config.yaml
horizontal_flip: true
targets: ["tissue"]
mlp_ratio: 3
patch_size: [8, 8]
width: 256
optimizer: "muon"
lr: 0.0025
nesterov: true
orthogonalizer: "newton_schulz_5"
epochs: 19.0
lr_schedule: "cosine"
final_lr_fraction: 0.1
Rows from block 3 of a small class-conditioned image diffusion model, named by matrix and row number. Rows with one number belong to one neuron. Each number is 128 + 24 x the weight over its row's rms, rounded and kept within 0 to 255. All counts start at 0. Numbers have three digits each.
After each neuron's rows are labels from the 100 images, of 14848 (inputs lightly noised), where the neuron reaches its highest value: "strongest on" is what is common among them. Only what is clearly more common there than usual is listed. The data: stained colorectal tissue patches (NCT-CRC-HE-100K).
# fc1: MLP up (model.blocks.3.mlp.fc1.weight, 768x256), inputs 0-127
# fc2: MLP down (model.blocks.3.mlp.fc2.weight, 256x768, transposed), outputs 0-127

fc1.396:143117140126076167124125127149154162113124140112106136148075132111107148135153123115084120117092098132151146100146174157118140143107137139143056142125172133134116141119106139182130134094164067137105099152102126082138123155124161090091125119099121110134100140096124112135116138109122134102113145107115137135121155208101096085137111150102134111113119132129118126111159138144064123162132
fc2.396:163120172128129122124095091132137115122153103121174113115104107107136114144156103136095064120164142114125166135128104144112129155138144154100157153106146128184117109119131089046116120116090126127083178112094118154089158094112123130149096134110136185122121114112126126133105102103086122127105127127144133156154143161123173145092113141135146139125158091113128124119180142125193123122152
strongest on: tissue: lymphocytes

fc1.555:137139132182155120095128168150110164159138093113104130064151092203122121153126149153141092176103093154165149117137153136155142129119110103104157119137102096153120149123143097154097156175134167119157149124136144131149156118161137110114136106104162148162128125197104114143132114132133160124113153141112121120092110065118129156133122144146168159122161128136127121153130082130122193149133
fc2.555:165110119118139124118099167094161122154154154124102120116121112127143088125135142073120087095120148112120167099124139131131102112118140090156162149127153092102124157079125155112147120127131179158084140144106146141168131133170124140118136141090080091159060135133151102114110183116153114102126157133132147097138120136141161135157119140101114148107119110122127167093092142133162118140139
strongest on: tissue: lymphocytes

fc1.50:097094096105136117143132078102164145129123123118125133091158144125144124140131161146120118110129163152129140130153090125165170146081151134128079173090127144103097114107115142120130101123151126110115114165131138186127114117092130103099179082087163146161144142154146082140088117123114127114146094168106131087157162115156140133150122122133108132141123128159123163123146116109123174111102
fc2.50:103119136103132127107110160115132107101154113095148115105156118125132105109125143128133145134140109172123081118144165106115116107173115108158089146103138124127130151156126112109158157108169099139141143134099167097139138141130167112128108073166127140127116127168153092150179131100119102118152110166100123104130134158117110130113140124137120141161143142164112151130121116124136089065108
strongest on: tissue: lymphocytes

fc1.606:126118122170168156102123144158172189135111172119101136158143152135123149133131120160076086110099125113118151132135102132114164098142124110116126147150124155116075153152155103121134151074211109136127135132125152107108129169164141154104097136152145134134109170115100085117130174111113114089145120119178130113087147115155100179134147086129135136172174102158126113152096137126085133146145
fc2.606:109111147135119129141122113077137119131156105083164116093124154078126144141132104159077105106144093151130133125138110121151153108138093160166161107124102127144112139127153064122127115059035148149113140139154141112172128154169111068135122130162134128117111139146131127126174113115126111169102129118133143133156132093107137098158152145162122152074111120100129170165134124149156139132174
strongest on: tissue: normal colon mucosa

fc1.763:125163131153103155133125126091111126132120137145152135138107111132111113137131106138123132124164113137131142153171108112145130124112104179098097144183137129102093144180186125142143119139127158110084124093133103164127155097157127124092108143107133129147114158130097095129123119123116107117164101105103114166137211122177093149095098087098126107110151106124106120161131105112108122153121
fc2.763:139148129132110119106141150115141084125114166132142106138110106154093130153121188087123099160181132108139122134121124133131107127168144078122117131116155128121143147157159152137142143150153170138126168084161131116104125122105164130162125158127120123106153122144131122090100132120112124129159126130120112131090138127117126109103139144103155148104135146102144104109081133102140127139191
strongest on: tissue: lymphocytes

fc1.578:137152131132082124126140102115115111149162133154131162147128126136097136131151130150115103163126149107083136142110137165161150115152110116116186099119129097116133124168146132153124101148103097095106123164145150161115110094154119126156104097171113099140172124169159150131102091119155157107142084155156138163145143188128102115125116100090134125146113170119069121087116123145096099115139
fc2.578:106116131138163140119143095133124155143165133133107097116115143129130113160139129121118136179142173152183140094126144152132156087153150143143103156121106117129130107072145161117112099114142115129140132147116120182156105126130124171119140180134098152122164111119113107137084169175145175147125080113160127118129143146128098188123129105150137118114119128117166167082112118154139095149144
strongest on: tissue: normal colon mucosa

fc1.113:132101082102130165168123106174134129135103139136150122160136094091137139109115127100092148134118151147096113134135107161145128087148176128153095126115117080123135103112132142123125116133190173136161110100166138089132192121138166103127075110143141151098061157114124097129132145134152138107115133132111182136113123137099143136104136111100142093100156152139123086155121109116137148117089
fc2.113:129105161098136150112158139147127167161146141111133103146126133158155112102110174133154089110165100124125186129153145085129107134120132129134100142123103132130090134126052093138158136131157134150088123135109172172109057110143160097099157139115125137139124096107109140111120149139120107133097152110134134118142055125142165110149152187125126161118144137146136097152106129155144135127134
strongest on: tissue: lymphocytes

fc1.509:119111131133143119088110121160061134109102138113117137135150112161103123151125121166147122138086092138138161116142197119127106118107175107145100174149123124141142162115138103172133096130116128118126156109186164135152163102164126137124145151173130112145113107120109147159119123130128144149137142115125121125089075102126081142142130117119112149101138127100130132201108121118091148127144
fc2.509:120144136133115089112104147126136137134131117110149150134136133178154135117112109152108115127134060086088119124093178156155110130111155107131137085084159152100140140169129098102125103137125177120142083081094160098133141125164143164154137143189113123090123104129130130126098163118152124147105157147126150112118134108122072132131132126159108167167130128104122129198134105140115113115147
strongest on: tissue: mucus

fc1.743:163123115136152111111162134132094100163103161127120105131117122137101138137142114113106165135092111155156122102187116144183129122163106109152095105158097134103175108087119091131080111153144128125140168115181158083125210082112119121094098110150146125110141112128178130138138126169169151145116111135122127135123178144112145132103076100135121117115120159144095115120095121082145111075099
fc2.743:148145135112164107096073132142085102138149167144150150146110087097108113134110141156136139136113144126140092091149106127133159092119101137121139092134134108165135150101142162137093115088120134099149180137118113147158070143159123134178119100125162104100180153134112125128103126125068122134113110125145142100133121138118140147109126171107123160131141160144138095083130112062082105124166
strongest on: tissue: mucus

fc1.764:174095132135115104129109127189105070163125151139080144132121128146169129148133140121101112156158101126120140124134141140119132125138091155130123143133152125113127105093126131090147107122119153152157190141142137104165144126119136098130130133135153099100141114056158149136125130129132134115110061109126129088189164074118145113150130120131115110144145172140159183116098135155103139102132
fc2.764:114122144146121141088117101090129149116065126149142116121126180111097111145141142116125116122091124137143142125123124154092109135140087166186137110146120067150110140097126136121113099135183125130108127135158124112106105141145146095119139145132098162183140106143119084117138138122101140109118075124132105148073136120139130107136102112129119119146112137131132123141078111120161114149155
strongest on: tissue: debris

fc1.534:119109158122142150176132120105115107152161162144113118157149118072145087107162103102113141161134110131166164145104132136105147132140084107167136149149126097126080157134180070122133141111098120131131140070074115122134138106117118133117107140137131107131136131090148127107136098140101128135140100094141140164134111192148171139177143115085106153073146094097131142108102122109143089071130
fc2.534:165117135168110140131142139113116152138135142092142130117096157107128098194113123092157116178115150122089162136115106131148128156159119098125116114095141089122140160139137104147134155113158123138171123115163123144107096137136124094133122140135100147046097142165118143112127157124119128150097126172182120093129128122059147118163123110103139166180119114129150088116108163126104137141160
strongest on: tissue: debris

fc1.351:147094146123136101138122137101086128130140152119098145117122130100130102123104126178129087152119085097137144111149096130120152131140118089076127154150099116143100107148127138103126170122146162136134109129104108122147116163116103145074141155106089159095169158122148130085135144110101126117112154125131095089143132094150119133115115154117094084111137178111124115116110138101109153123122
fc2.351:112156161119122132157090145167127123128118115092140110123136162095115106139149146148105083135120103158153122155103093110092097116104119097159127093080082128142123114132141121151144130123057156091115121105150106066120116105135124156138110124146158079163160126112094132144128120125150140124153112119172145130109137124133120136096145144125125106146117115129119146133131144155124135136082
strongest on: tissue: debris

fc1.637:120073104145171115107123157110129149136129092134128142123115157150120164086107163128066142160130108124101095136113138168126124135139186072083112119124131134110124091101143106140147129126133140123117128113098128087152110144104130103143102135099148138135130166099136085119119082126104119112189115159146093099080164114115112126111112111116198119123152107152127113113126121123134112175158
fc2.637:095124123098114106106114133136161134141154119164157103105158145129088136170129186125118111115131143137140127103127143194108081138108137170156181115124122172153152128137141091137173126146122125170100121134180119107127131103116140145112124104161125155138157107105119119148131136127138125099095096117082146122121130117185140129142164117140124114171119154098148161095157129165132116133118
strongest on: tissue: normal colon mucosa

fc1.264:123109125095160131139117110120143150158108150117126123145110156140111165145166157151087144122154120117133090104117131142140081127110112125130096150104153111121138129124076122101127132117150129123139127171131140117143104119158125115136142142085138148143117155135134115102083145131101160144140112123128151129176112138149144164150109160136119162115103119167134143125089150158122099081125
fc2.264:129114116122128169137149131159144090137116157156131127158114122137114115139129097149103116148115132142140133162112147111097171127114120126107134142098108115092119132130159131116153128142149107105147155132142154132117148103150119141133145090120155095093116090139104104158111144141114094147111125112138134127129104122110136111142156120183107126117140098133131112160131131168089146092123
strongest on: tissue: normal colon mucosa; tissue: lymphocytes

fc1.326:123128134152121150141131122090173134160121110113154169119126102117134149155166128127116138116100159145081106115145152121133138115100119131124106109143135131106149134150165100120108165177123148141191142162121067159108160128148099128156135159163095133095143112134090128149095115153147112138126111115149139112044159110168151137094168137109183114122143103132143083178108149147131132154094
fc2.326:109134169124095144121140184136108125140143143109118129149147148114136121112128204125105145134132140141170099161121136121128114114097115134141114146108147158147158096115142123150096142166139124149150111127124065165159138197115144085093125115170125144114112081123147134120128200137158074131093143153098126123149151106159119137085156134131168115138129113120144119151091114111132131134161
strongest on: tissue: mucus

fc1.634:102135161112123099115126135170120134086133152120081085103142111131155126171121167163122105125109104172150131141098111140108135145181150114130125127122162129136136127110142159126118090128136127104106117128161093105155119113162098153123122121089154139166118137153130141101094112151151137145158154155099119081143151153090166112123147154159127098126132103130084182141134136121082111102131
fc2.634:137109142147192116087130153121116141116095105129198138116130144131100120118114124173117116118140118078121115079152121120090151149174140091135180108143150162089117138122136173126171095130097123122122138137093092116105168133173109126157129122099132141133118131122146163129067129116116163133121150130144140164111142146073154119093124119108128083160120132116145094146153130146148134112121
strongest on: tissue: normal colon mucosa

fc1.223:086090112108149151140096133147120170140104115104174110131145096117135148180129148156120136135114116117113139137134150131099112104116147106112134132134090152134093125162154152125155082189141159092119114112128176117112109136163145116106118144145135145136097125140100124135119117164115145155138091165142143146049125115152155144144150090138179100107167123164151107156118097125123140149140
fc2.223:092132159101097086102150136129124147113129115199144130158135110132133135061112151171148121185090144130129100155122162114161093118086131124151114117170133123109128107098155101126112130156148101150110126098112162125136118176126156158129166141107150148129132132115122114128145109104100139122150125143109168134106114133154163130108082115122095139124101118122130095128104186179148117145160
strongest on: tissue: mucus

fc1.761:138133127143113119107150119129145127146159142159140109136179145135136145149104142084086121127123130138154125099121149115107154150111117104149113127087156144112128117152138092121124127112109130108143099122137099102098086094129103054111086153146120152160137138090140099106119122108167137134139155136105123106063137142099130125123127122097146170098108117104135102138136159160126093102079
fc2.761:153168118154150094114123108143100140117136129119130172076059158114116145109132179142107103152126127113114087120136104103098139134128142162130081143169102111159123125134161135137121147133117086131154101144132102152106111172104109141065186094124089127128155126144111103145135129134099121161201118141143156121030109118165134157160163123114150124136115091114128120142144117148109176184153
strongest on: tissue: mucus

fc1.250:152106121093141136101128098101096091125143141133112106121120127111123163182140110143107160142135178150114138175142125136141126160074090176112157151114098172137165108118126109140135130164141139113163177113179114092119099124126087098131135122107096091125178100133101154103115127162081119109096116123148121143170156162129151130122146114156165123087117127111121123091116114132102136147139
fc2.250:106116129139102126099142086096113153134113111142105166141122155111159111088141118140176154160116197137134148086126128146102099190073129116162130087112137129113134136125123130120134125133095149153112127114092163110154110131120157130147142125130146180123143143102161121136089134088076106117126135150139128100100148119086124135107110137131118103129108130194176154104123120119158121115138
strongest on: tissue: debris; tissue: lymphocytes

fc1.140:088117127110117163148147116143140161129120169138150083154129144088135131156099108115124126124123111121116119124137120130115135126106119131137137143138123121086116098146104190141161108072111125117098124151101141115078105121143097131126159130136152130127167139098120119107149149139131064133132109144139115137164123127127190110136137120112097147110128112186093091117097149095150110137133
fc2.140:121111115115113101140144165111150148174158158143178106131121143179131126116191140117109117107125146138140137121150122133124089112128114127114121124144137126136127153129090092108156156153145122100127142132095107152096168120147101107116115166166126062149082124084132127123105147156105160147136150106124098129127098146133073079143132130113148119133167122155110078128164102104118156106122
strongest on: tissue: lymphocytes

fc1.19:164122113097133102155119101114102129137113144135105130137155113119134161135108102122116156166061159120122160122123141132167164156103121047091121092129151147087135119132141145133126164149133168124108133136132157097172169119157134111157147147110152187130139171106100140116108119107144104098182103110097097123160183132125149103140141167107135167124096144106113159140120145151147116108110
fc2.19:116092114131079120109096120171130153131092126140161109129115186099118135145123126115135122128148151168139157104164127181131144130078130106139074148088147145191134120089131132130142154151130109138117105113147160123112156125125130132127115143139105101154107135110134183116120155147149151151103100127117143114107145199146140145130127122125138125179123099129147142166121134108126136096118
strongest on: tissue: normal colon mucosa

fc1.147:120127108122106166092132181146128143150106118162100179111168169123080137115142117094111134147130088152111131080085121154103089138171103104095084153142113130114130128118135108148126150105141163099130158116136141146123123106157091143152103119161166136122138151100126103149177151110164191100108161134141129093132143142101156160121136114173124138128068078107154163098147164117137107114118
fc2.147:151131119178151132080123169083119160121126109125142079146074115121153120158137110098101148119124051075164150127156126151124089133166125150174175087103117112122153137150131069128145114117105114138138066113091143148162127141155126125111121112114117161106122125147110127140189089137159183145144135100133115151116141132122137123141142135123131126094140174142082097118155147138089128121122
strongest on: tissue: tumour epithelium