A small class-conditioned image diffusion model, trained from scratch.
Training: muon at rate 0.0025, 6700 steps, batches of 256.
Rows from block 10 of a small class-conditioned image diffusion model, named by matrix and row number. Rows with one number belong to one neuron. Each number is 128 + 32 x the weight over its row's rms, rounded and kept within 0 to 255. All counts start at 0. Numbers have three digits each.
After each neuron's rows are labels from the 100 images, of 14848 (inputs lightly noised), where the neuron reaches its highest value: "top examples" is what is common among them. Only what is clearly more common there than usual is listed. The data: stained colorectal tissue patches (NCT-CRC-HE-100K).
# fc1: MLP up (model.blocks.10.mlp.fc1.weight, 768x256), inputs 128-255
# fc2: MLP down (model.blocks.10.mlp.fc2.weight, 256x768, transposed), outputs 128-255

fc1.570:152103166107171111073193142071160181130167120111145163090063101147080195107129174092175153100189116102149127157108118022078118126163117134136190133188130117195110162124120095098149150120136160073146148129134165173099079125174170068139147094110117071157142108126135136129118159203044133086092113077048208167155103115134141159106122108108123156137129101142160132113118127115124132129178
fc2.570:145125127115125125188057113112125053133109099153136157081129159104174192096102139129166124156049117164181159156136125219144107118088125151110084097189110098105121135121118071153122136121115158102123176148114141156153117113062094183094134115145183188053147137094181131107133190227036106166128079093070184151087142129121122118121141175131099089150099155126155116128125139137146106141145
top examples: tissue: tumour epithelium; tissue: smooth muscle

fc1.531:090112137076122068150127112161207176083032088161095118138116126195133098187090151131165083175084128150138127156140092122117150087142144106074122124117114104086112153136096178162149124144156122143071118134085166121126108136112146159168090083179159081124104169127103069110136161143131166122085114113129102089112126084148120198205137116169119140166158111153097125106120132129124119156043
fc2.531:104153150160131117075104111076199129175064086146104114127132097169106197169203125173091139128171112090065111107120157151131171121128147148071151167137097089171107190136143165118171127193195156134154142130051123134107148133110091117132095144113065114168092148146137077103117171147138088125124118155152148167163134157146164161127140097129093153140156167094133152092150116080168136101100
top examples: tissue: mucus

fc1.735:144134142132128133169127064141166152090131144158167108156072153174157139199149134160121145172180183122125127162137148162124138151150136155110095133157192122141138146163181147146107185217127147126086141131133123199127131182123181147069189188139159090169151052117166146139143128150113097168120129110113140137180150117211052106119150133082100104089097135118185133142133110151138146139118
fc2.735:086092137121127085129129220118138165165103142123105066119162139126026137155104187137098099077106123151117152173136140117132165179081144133126173174153152086123124130051106155117135086158132191093126108127128143118142112105121049105164136076119100169100138093071120135120087136126123195091110108131130086094090176171091122135128087163125139173102094122143171111122091113108141119134154
top examples: tissue: normal colon mucosa

fc1.324:112141148128126111084154197178182095173138105101112170079142097192138193136122112110156127167103154150159080151119104147089145150131101171151137102111096106077136169204126111118185125141091101105121145074109131140140124158187116146093142112052125105176089128106153172163160134110144094153160129191102151160111124172153104162111189122135162146119130169130096160157144158113142153117135
fc2.324:121150149145243109116125100164124095059147117095158146099096164093153139119141158116125130163176085093170132142067173157115116123156102136097131113121104118142044099165181086158145097130188132104108064127162151162129141178110181123163122071116156154153163179150128061114106145122093160121059113103124100172100110118153102115118141123093172087067116092121111058149120164120118102109132
top examples: tissue: adipose tissue

fc1.160:187125149154175142154132142160139179151094157121140149197134145105133079166182135166193151146168100098106127137129168153104133119102141146117161131151147127167070141137121134116137111179145131137129104106145178123141137071148125158167118146141129139057146114178095089175204092118125152134083174105113161120134167135174115142163154114193094147152061071143171090108166091097101138164132
fc2.160:193161149139093143083131092149099093122084132138100139186104133156109096145117110156172151113092122128111137132136116124120112141182114086094096133135151137123194142145148142139101127113100128175143144094133072103145153049133095073080121142143104128171145086170115186102213069108146172123234139115085128113169117157092172118125112170074150114135076195097155170147108102094149109145102
top examples: tissue: tumour epithelium

fc1.420:144111144127098108114065095158109100176138196151099170071109083111126147118145072070147059108092144131153168153084036113132150099161102148134122098156185143129129134110121129099092172083107140090103185136159145120111078170129111183098138155116144119129092076083160110117075089112173215131100108146129151119153113145144144079051112123060096144108129125107072110106172119134157123175107
fc2.420:110110155119114133109099143111156166159150027128114088139132128094109131145173055135126128155124084142080150112168067098123089166127130135141096109125103111109160104107170161071106144110138120128110181133090117105089108152138033096087181125135153174120079119131148107143128131140173044132139131123083133130145150171132092155074116173106039125167127162159110115122139152180108141093125
top examples: tissue: mucus

fc1.94:115140161153123063181095108127193109133131097145177142097175114107176139133092103135075134106094132156181148158112094123113114118110170127132164113135162105145165124089126088113090135102124166087111173142060044165130190195134183073115152167131171156125091125098125196114113118078104078109133123105073081110156086121148222132080147109075169062092151114190107140112147122145214155098084
fc2.94:123069108112124166133102151152119097175121153178160136107141128174148091115115077104127155125129179178097110181175106121149116131134171139164133078124062084124110135107111197139146129102162138112162161176139053120111124165127152122083140188107117066118083100123101162115085125200112035128037130099172134142130138081114169155141084122157112102175170166149104109145157083182179203150161
top examples: tissue: normal colon mucosa

fc1.540:085097109168115130164143110205130122132086056088116106130124169110078040121165114119182134100120169126083088128080165086106125119155123066163077128109128047086176119142162183134115096150141052072120134121130136080108091081097112115143056176133190178096106109140107105130100165089127101131135047127138140147170114145178121101159125137113121145116139097123148144153076168048145143102086
fc2.540:076118107185128154110132085201132132105111104112139124139137081150136093103102120114129091119098063174105159153110109173133150156076144131144174097104130034227078145107139186142114115148064052120187133118105154069124132141189113141098076083104073116155137116153103114149159130129124153112139074138143173162112157149126134152154141135171114114105091120107145128095116150074124154119093
top examples: tissue: smooth muscle

fc1.550:059143137131121164064115215128182112100096181118094138119125066129119159100122099133060085128135137159144115210125123148094172100168151149142126118132130120143147181107113118099173130129109209140111117175169108104167123124129139110096141114104094207154161124115057136118122190095142170139043177166154094200131124105078102142133134153147144091117089130108080108140101129095119091177116
fc2.550:140126151164128184143169128163140098081114091083128104095130208134066146089167082138160169150145100113116117119108189171103183129170113104114094151076143192127071134198155127124127102153153134098083085157093117105112142113125090108168130075176184113136112125140141124119112082129098105121193102101103103122055093105096117157167117171083106078127139096115128074166057130105126082120132
top examples: tissue: adipose tissue; tissue: mucus

fc1.574:155153140122177163142137107116186133060057136115161061184161136083159120105140144190122185153160119126145158165155183091141147159148112147135139112110133165117118133120137158112165103153117194109150092140147130172104123160113169089089158138151158169182107112104127127140190127091115044089162148056094091138150131148082063122146163067154141095108120183137170162144115146093156120083134
fc2.574:118169147103074098125096108124131152178115134162139065152143112166103153113152108191116037094092125133167129139159100093140168134097141077098090128105127164192143172071106112110086093152111159167112143179112159119138139139138124158120124161102072175121158142145045135159169153126117255131112131139142120175172142136178182121126131152108105086088148107103151099078125156134169104120154
top examples: tissue: smooth muscle

fc1.130:155111145155152147106122187121161163187166125107159134120134100140129103067146174102151154083106124135141192115110117106098131169069131178131112089105155127097171154148130154124183101138171126105074143167135205173116120086092145164136143154129114131158126149112116138130152061129105086128176079141135186113154161098097047131191126170143141124113121156113148132212156150060163192128166
fc2.130:173096151107110135146146172131081136090144093146083054133104101111100113214091090074144118077125142149135133126080110150099140099109123110106093087148097141135180077174096067186140146055174126156090088092133170143145177081082130175104124133126113123119104065110128126149181154097130090099135149157071084131133116089148188044184068116145118129177132139127109061142129111080141118114098
top examples: tissue: debris

fc1.641:101116094030132071119132090119165142066140098083109118131165137181085115108120123132104113143178094128122083070120113118139154138110154095077112140152148095092125154129116115151142106138122118136133123134139152122090132127085105125109096127107074064189110188142153104101062138114165127145138058116157104141117071121080135171142109107111166127091095136135036063123087063128091143071124
fc2.641:114124168095124118132107157129163112167137153189169121116189129106101127184154148144113171135162152103129211071144160130142152093130081157132145159153165128165121140084142140126151092105096146127154158127174111071139065136144096134134115139121206145024154110142143159165114140124190171086059102105071088166093126165119062142118142104135108120089072096175057182120196088140104095110153
top examples: tissue: debris

fc1.528:079093161140144141103165129118199142169154171113149129110120172125135136130158122115153162102104117170138132137180153157119083134093135152149221155147157085145077202139170146083134164133141141194125141113110147130106168176142071153096129169125149100143150116142100159174174122135144154136138194131143160183201126145188079128158164209147161152213113145161163122160139100154128110178152
fc2.528:112073119131143186172126125129045117088152146173110128132126126151129162163083159107164137134172142161097126115138134120126148094133059119162073129155143081121116050138072134144120094097128150153144093134096087135135097209071170149154122115061127170169154097095048152049107177129083121164123156152142084112092139100114164098156058118111126113091149076070106142124103114158142187124159
top examples: tissue: normal colon mucosa

fc1.364:130115123081138113119077115157150128126077179091103093123108119094179085138065152094141134147097131094098155095117164128153166104136148166119099185139128110100104148079142149100152069172142097154144145181117139138185194154120181189109090105085104107061123060115128063138145113142158182128112118108122141124122152100102131129172103122116109131123082139158115084092115110163095119121063
fc2.364:115118105138160166092081119082096119144131103120126156111110106132190173083129061115111154114095105111099139120111141149139094124132164120094132118081117125115152022144166147090126184094156090128177173120074098166040157114120094118103143133147082152110112194136145107134118131180083049123162115133138182134141106068119123176140100095136134144146141142093094114125115145115068168125151
top examples: tissue: mucus

fc1.400:144101127155126132163151130099162074084172095158200194117123148117111152125143170109113130098127105106106151139141124133108152132058152157162156189163093202146068158098085105158074156109115138124127138150095129174120164102120150121138112124146127113116132088162165115126095108123142130032116169115142120112147109158189123101134209103102071118147157104140126141101128159152139138061195
fc2.400:136096098144125175078118103149130162158184120119069171098116112182129156078113089120102154149095140128141099128153145123113179146162063096138088104173037164121164140176151126076165163104153178150148117179088100152140117109137150098168101123162140137175146073168155139131093124128148096204115179098169102144102127097089133067121094145140171202132118118136088090150143152162123104088179
top examples: tissue: tumour epithelium; tissue: smooth muscle

fc1.467:159057193102196108147143184147159183166139132145069158130132098133138165119121115134195127158163184142156130146115096153108113102126161103076120113172179185167139177105162076165149066150109179121178122151147117171123124113117156140075097181121146123121109134175162139187172127135110143098104135113110142176105163136114146184161111094161078147121149146134139126114137157155163162166102
fc2.467:141092182081091089072106100116181082089123120093208142125112093140129157173213151141148141115119087072110111183132196120094146172093118143086114173117151150098145110155091130141103072172150159153113118148089161126114132102118123117152088113170139145122157151168120102097136105099088168135140102137115176159148125154175107134158188160120187151109138126114075141163130101166130086118116
top examples: tissue: lymphocytes

fc1.658:128093127101164131161171145098153137094134168059085162140133154128070111133161136168115164132143051083123123179095121132108113115145123072135104172179106128176091151130110161101117125157151152085165099148136153111090160145147065102169093101128176146115114101163077084103138158152092221102110149083136159134132107139141100142171165127105086152087130091099175107084131117095076119178157
fc2.658:151164132103156158136119122099114122121115145125128192108120149118136178153068193145149108181123098139123120152122133150090141086160137129197175148156138168137162129144103128161145122095077148130098119094177123098143120109153112183093136080122146120084148143106095127090177149110137175134154154143066070130092175094164184135132095182110157114110141129023120150104151155117115131141143
top examples: tissue: debris

fc1.482:119122164150152161157155146091154143138202120153203165130131116150147135057159099195113164145166122110186139122148138137129178176175074158113127109186107202171120127079151112092135121142175148127168159080083122176098162124111052155180110144102133158143061148150128155158131111063113123103132115130118125126127166120178071157146110162123189084169165125139156057141111121081167111059087
fc2.482:107146207164085126186180112060126153204156085118089187074154113145115139084079106114125156122119147144131116174140113121128093120170146140168089120121102136150145122115103088107102146146141108128129130114111112097121088116121150152110115142145112113152092127103154132167110072058063145167154168075098110102179133128135138136124158086075143119140180142119151130142087158079150130111085
top examples: tissue: debris

fc1.365:070144114129090101152117129097164078125173142150159158155149080173118140080096151173063088148108123031146090147085127111096103205088118107156154121141163127049090154067099166103119162129104144124162080113113079159158088186179144113173136113065111161161147131168131121064111156128123104099195096149065167126150164122127119075143126147130110137093126137112174116084093147110112165163132
fc2.365:130054148093105090124087096136088130122111132170137123154120110141152171103105104102096092083100163193105162130106119151128125073111153113177116067101165164187204155156147206115141145119132093114106195168119161153122123114099084114057123100097103124122130156126103164118098106146106149135130064157159177133105116069177147091092101118111159127128130071093142132122156121195071124133156
top examples: tissue: normal colon mucosa

fc1.449:169119084077158133131063120101140128082159091045072150100162128169117073136171080152121120077114096135176127138124195035092181118111052167071110126111099127103161138125148130111128134130129104117092097161106112134137159116111186156129130100136187106157134099116133151054099130132140135107132119126112106163159157108132148124121087153159168146185132157237225093163100095085116139118137
fc2.449:158107118061068108138211122127139121111159102182180131107108141045134106164078182143125141183158152136148144138136110138120115147162177103089073089126105101102102150101112143137159116158092144122155142173072186121127113147133078136139123147125090140141083076130132084178103112172155125161142113126130106153121148145189108137112154098149111138188140127189208166064122103127166116147140
top examples: tissue: debris

fc1.205:081163091147093156193098111097140138138172147116139124169115148141135089126108147164146129107080175107129121100096122116117109097109166093113133144181098094170094151072107120100120091158164092061181117092101063176155110219144167116162166148118115162099124154114159094138160120156151143113051137077106155109106091159095155136029075126178149131127137148166144127070141127071075125126099
fc2.205:106201134118125116119099170124176125143114116108168162153170151142139173145132112152125127180116115091110124132118106128085134175100136148113131081147127110133146043182172164107121197152133139144074157137094137180152110252139105147083102137134115151136098170156177118137098118120145087155197147157123114140146098136099062149055149118108116107079122113159180161183159178096161172147144
top examples: tissue: tumour epithelium

fc1.3:124070109159092105163125121099114089109145099160136109146103175183071054147106168116096148123124136158068073104079105104116093073120139066108141100138124113129086109139095163125091144114084043052138134141132133080099124090110129176168128170150163130120138136143130136149111141105183052103127131088101145149148097127157105123116112111087184223148110073090129190110089104079113146136147
fc2.3:134116121158185134093124113080127149140159139068125168154135101053180073137132107142092115153145138074087187122109130173114112155125089178104080155167150113125173137135172125121118150089119071053133116136116125080132163123149139095106120098169077110125115121157107103107154159126178098127159143064101150187096145142078163087148169115171048079123147131125134127174179126101144111147140
top examples: tissue: lymphocytes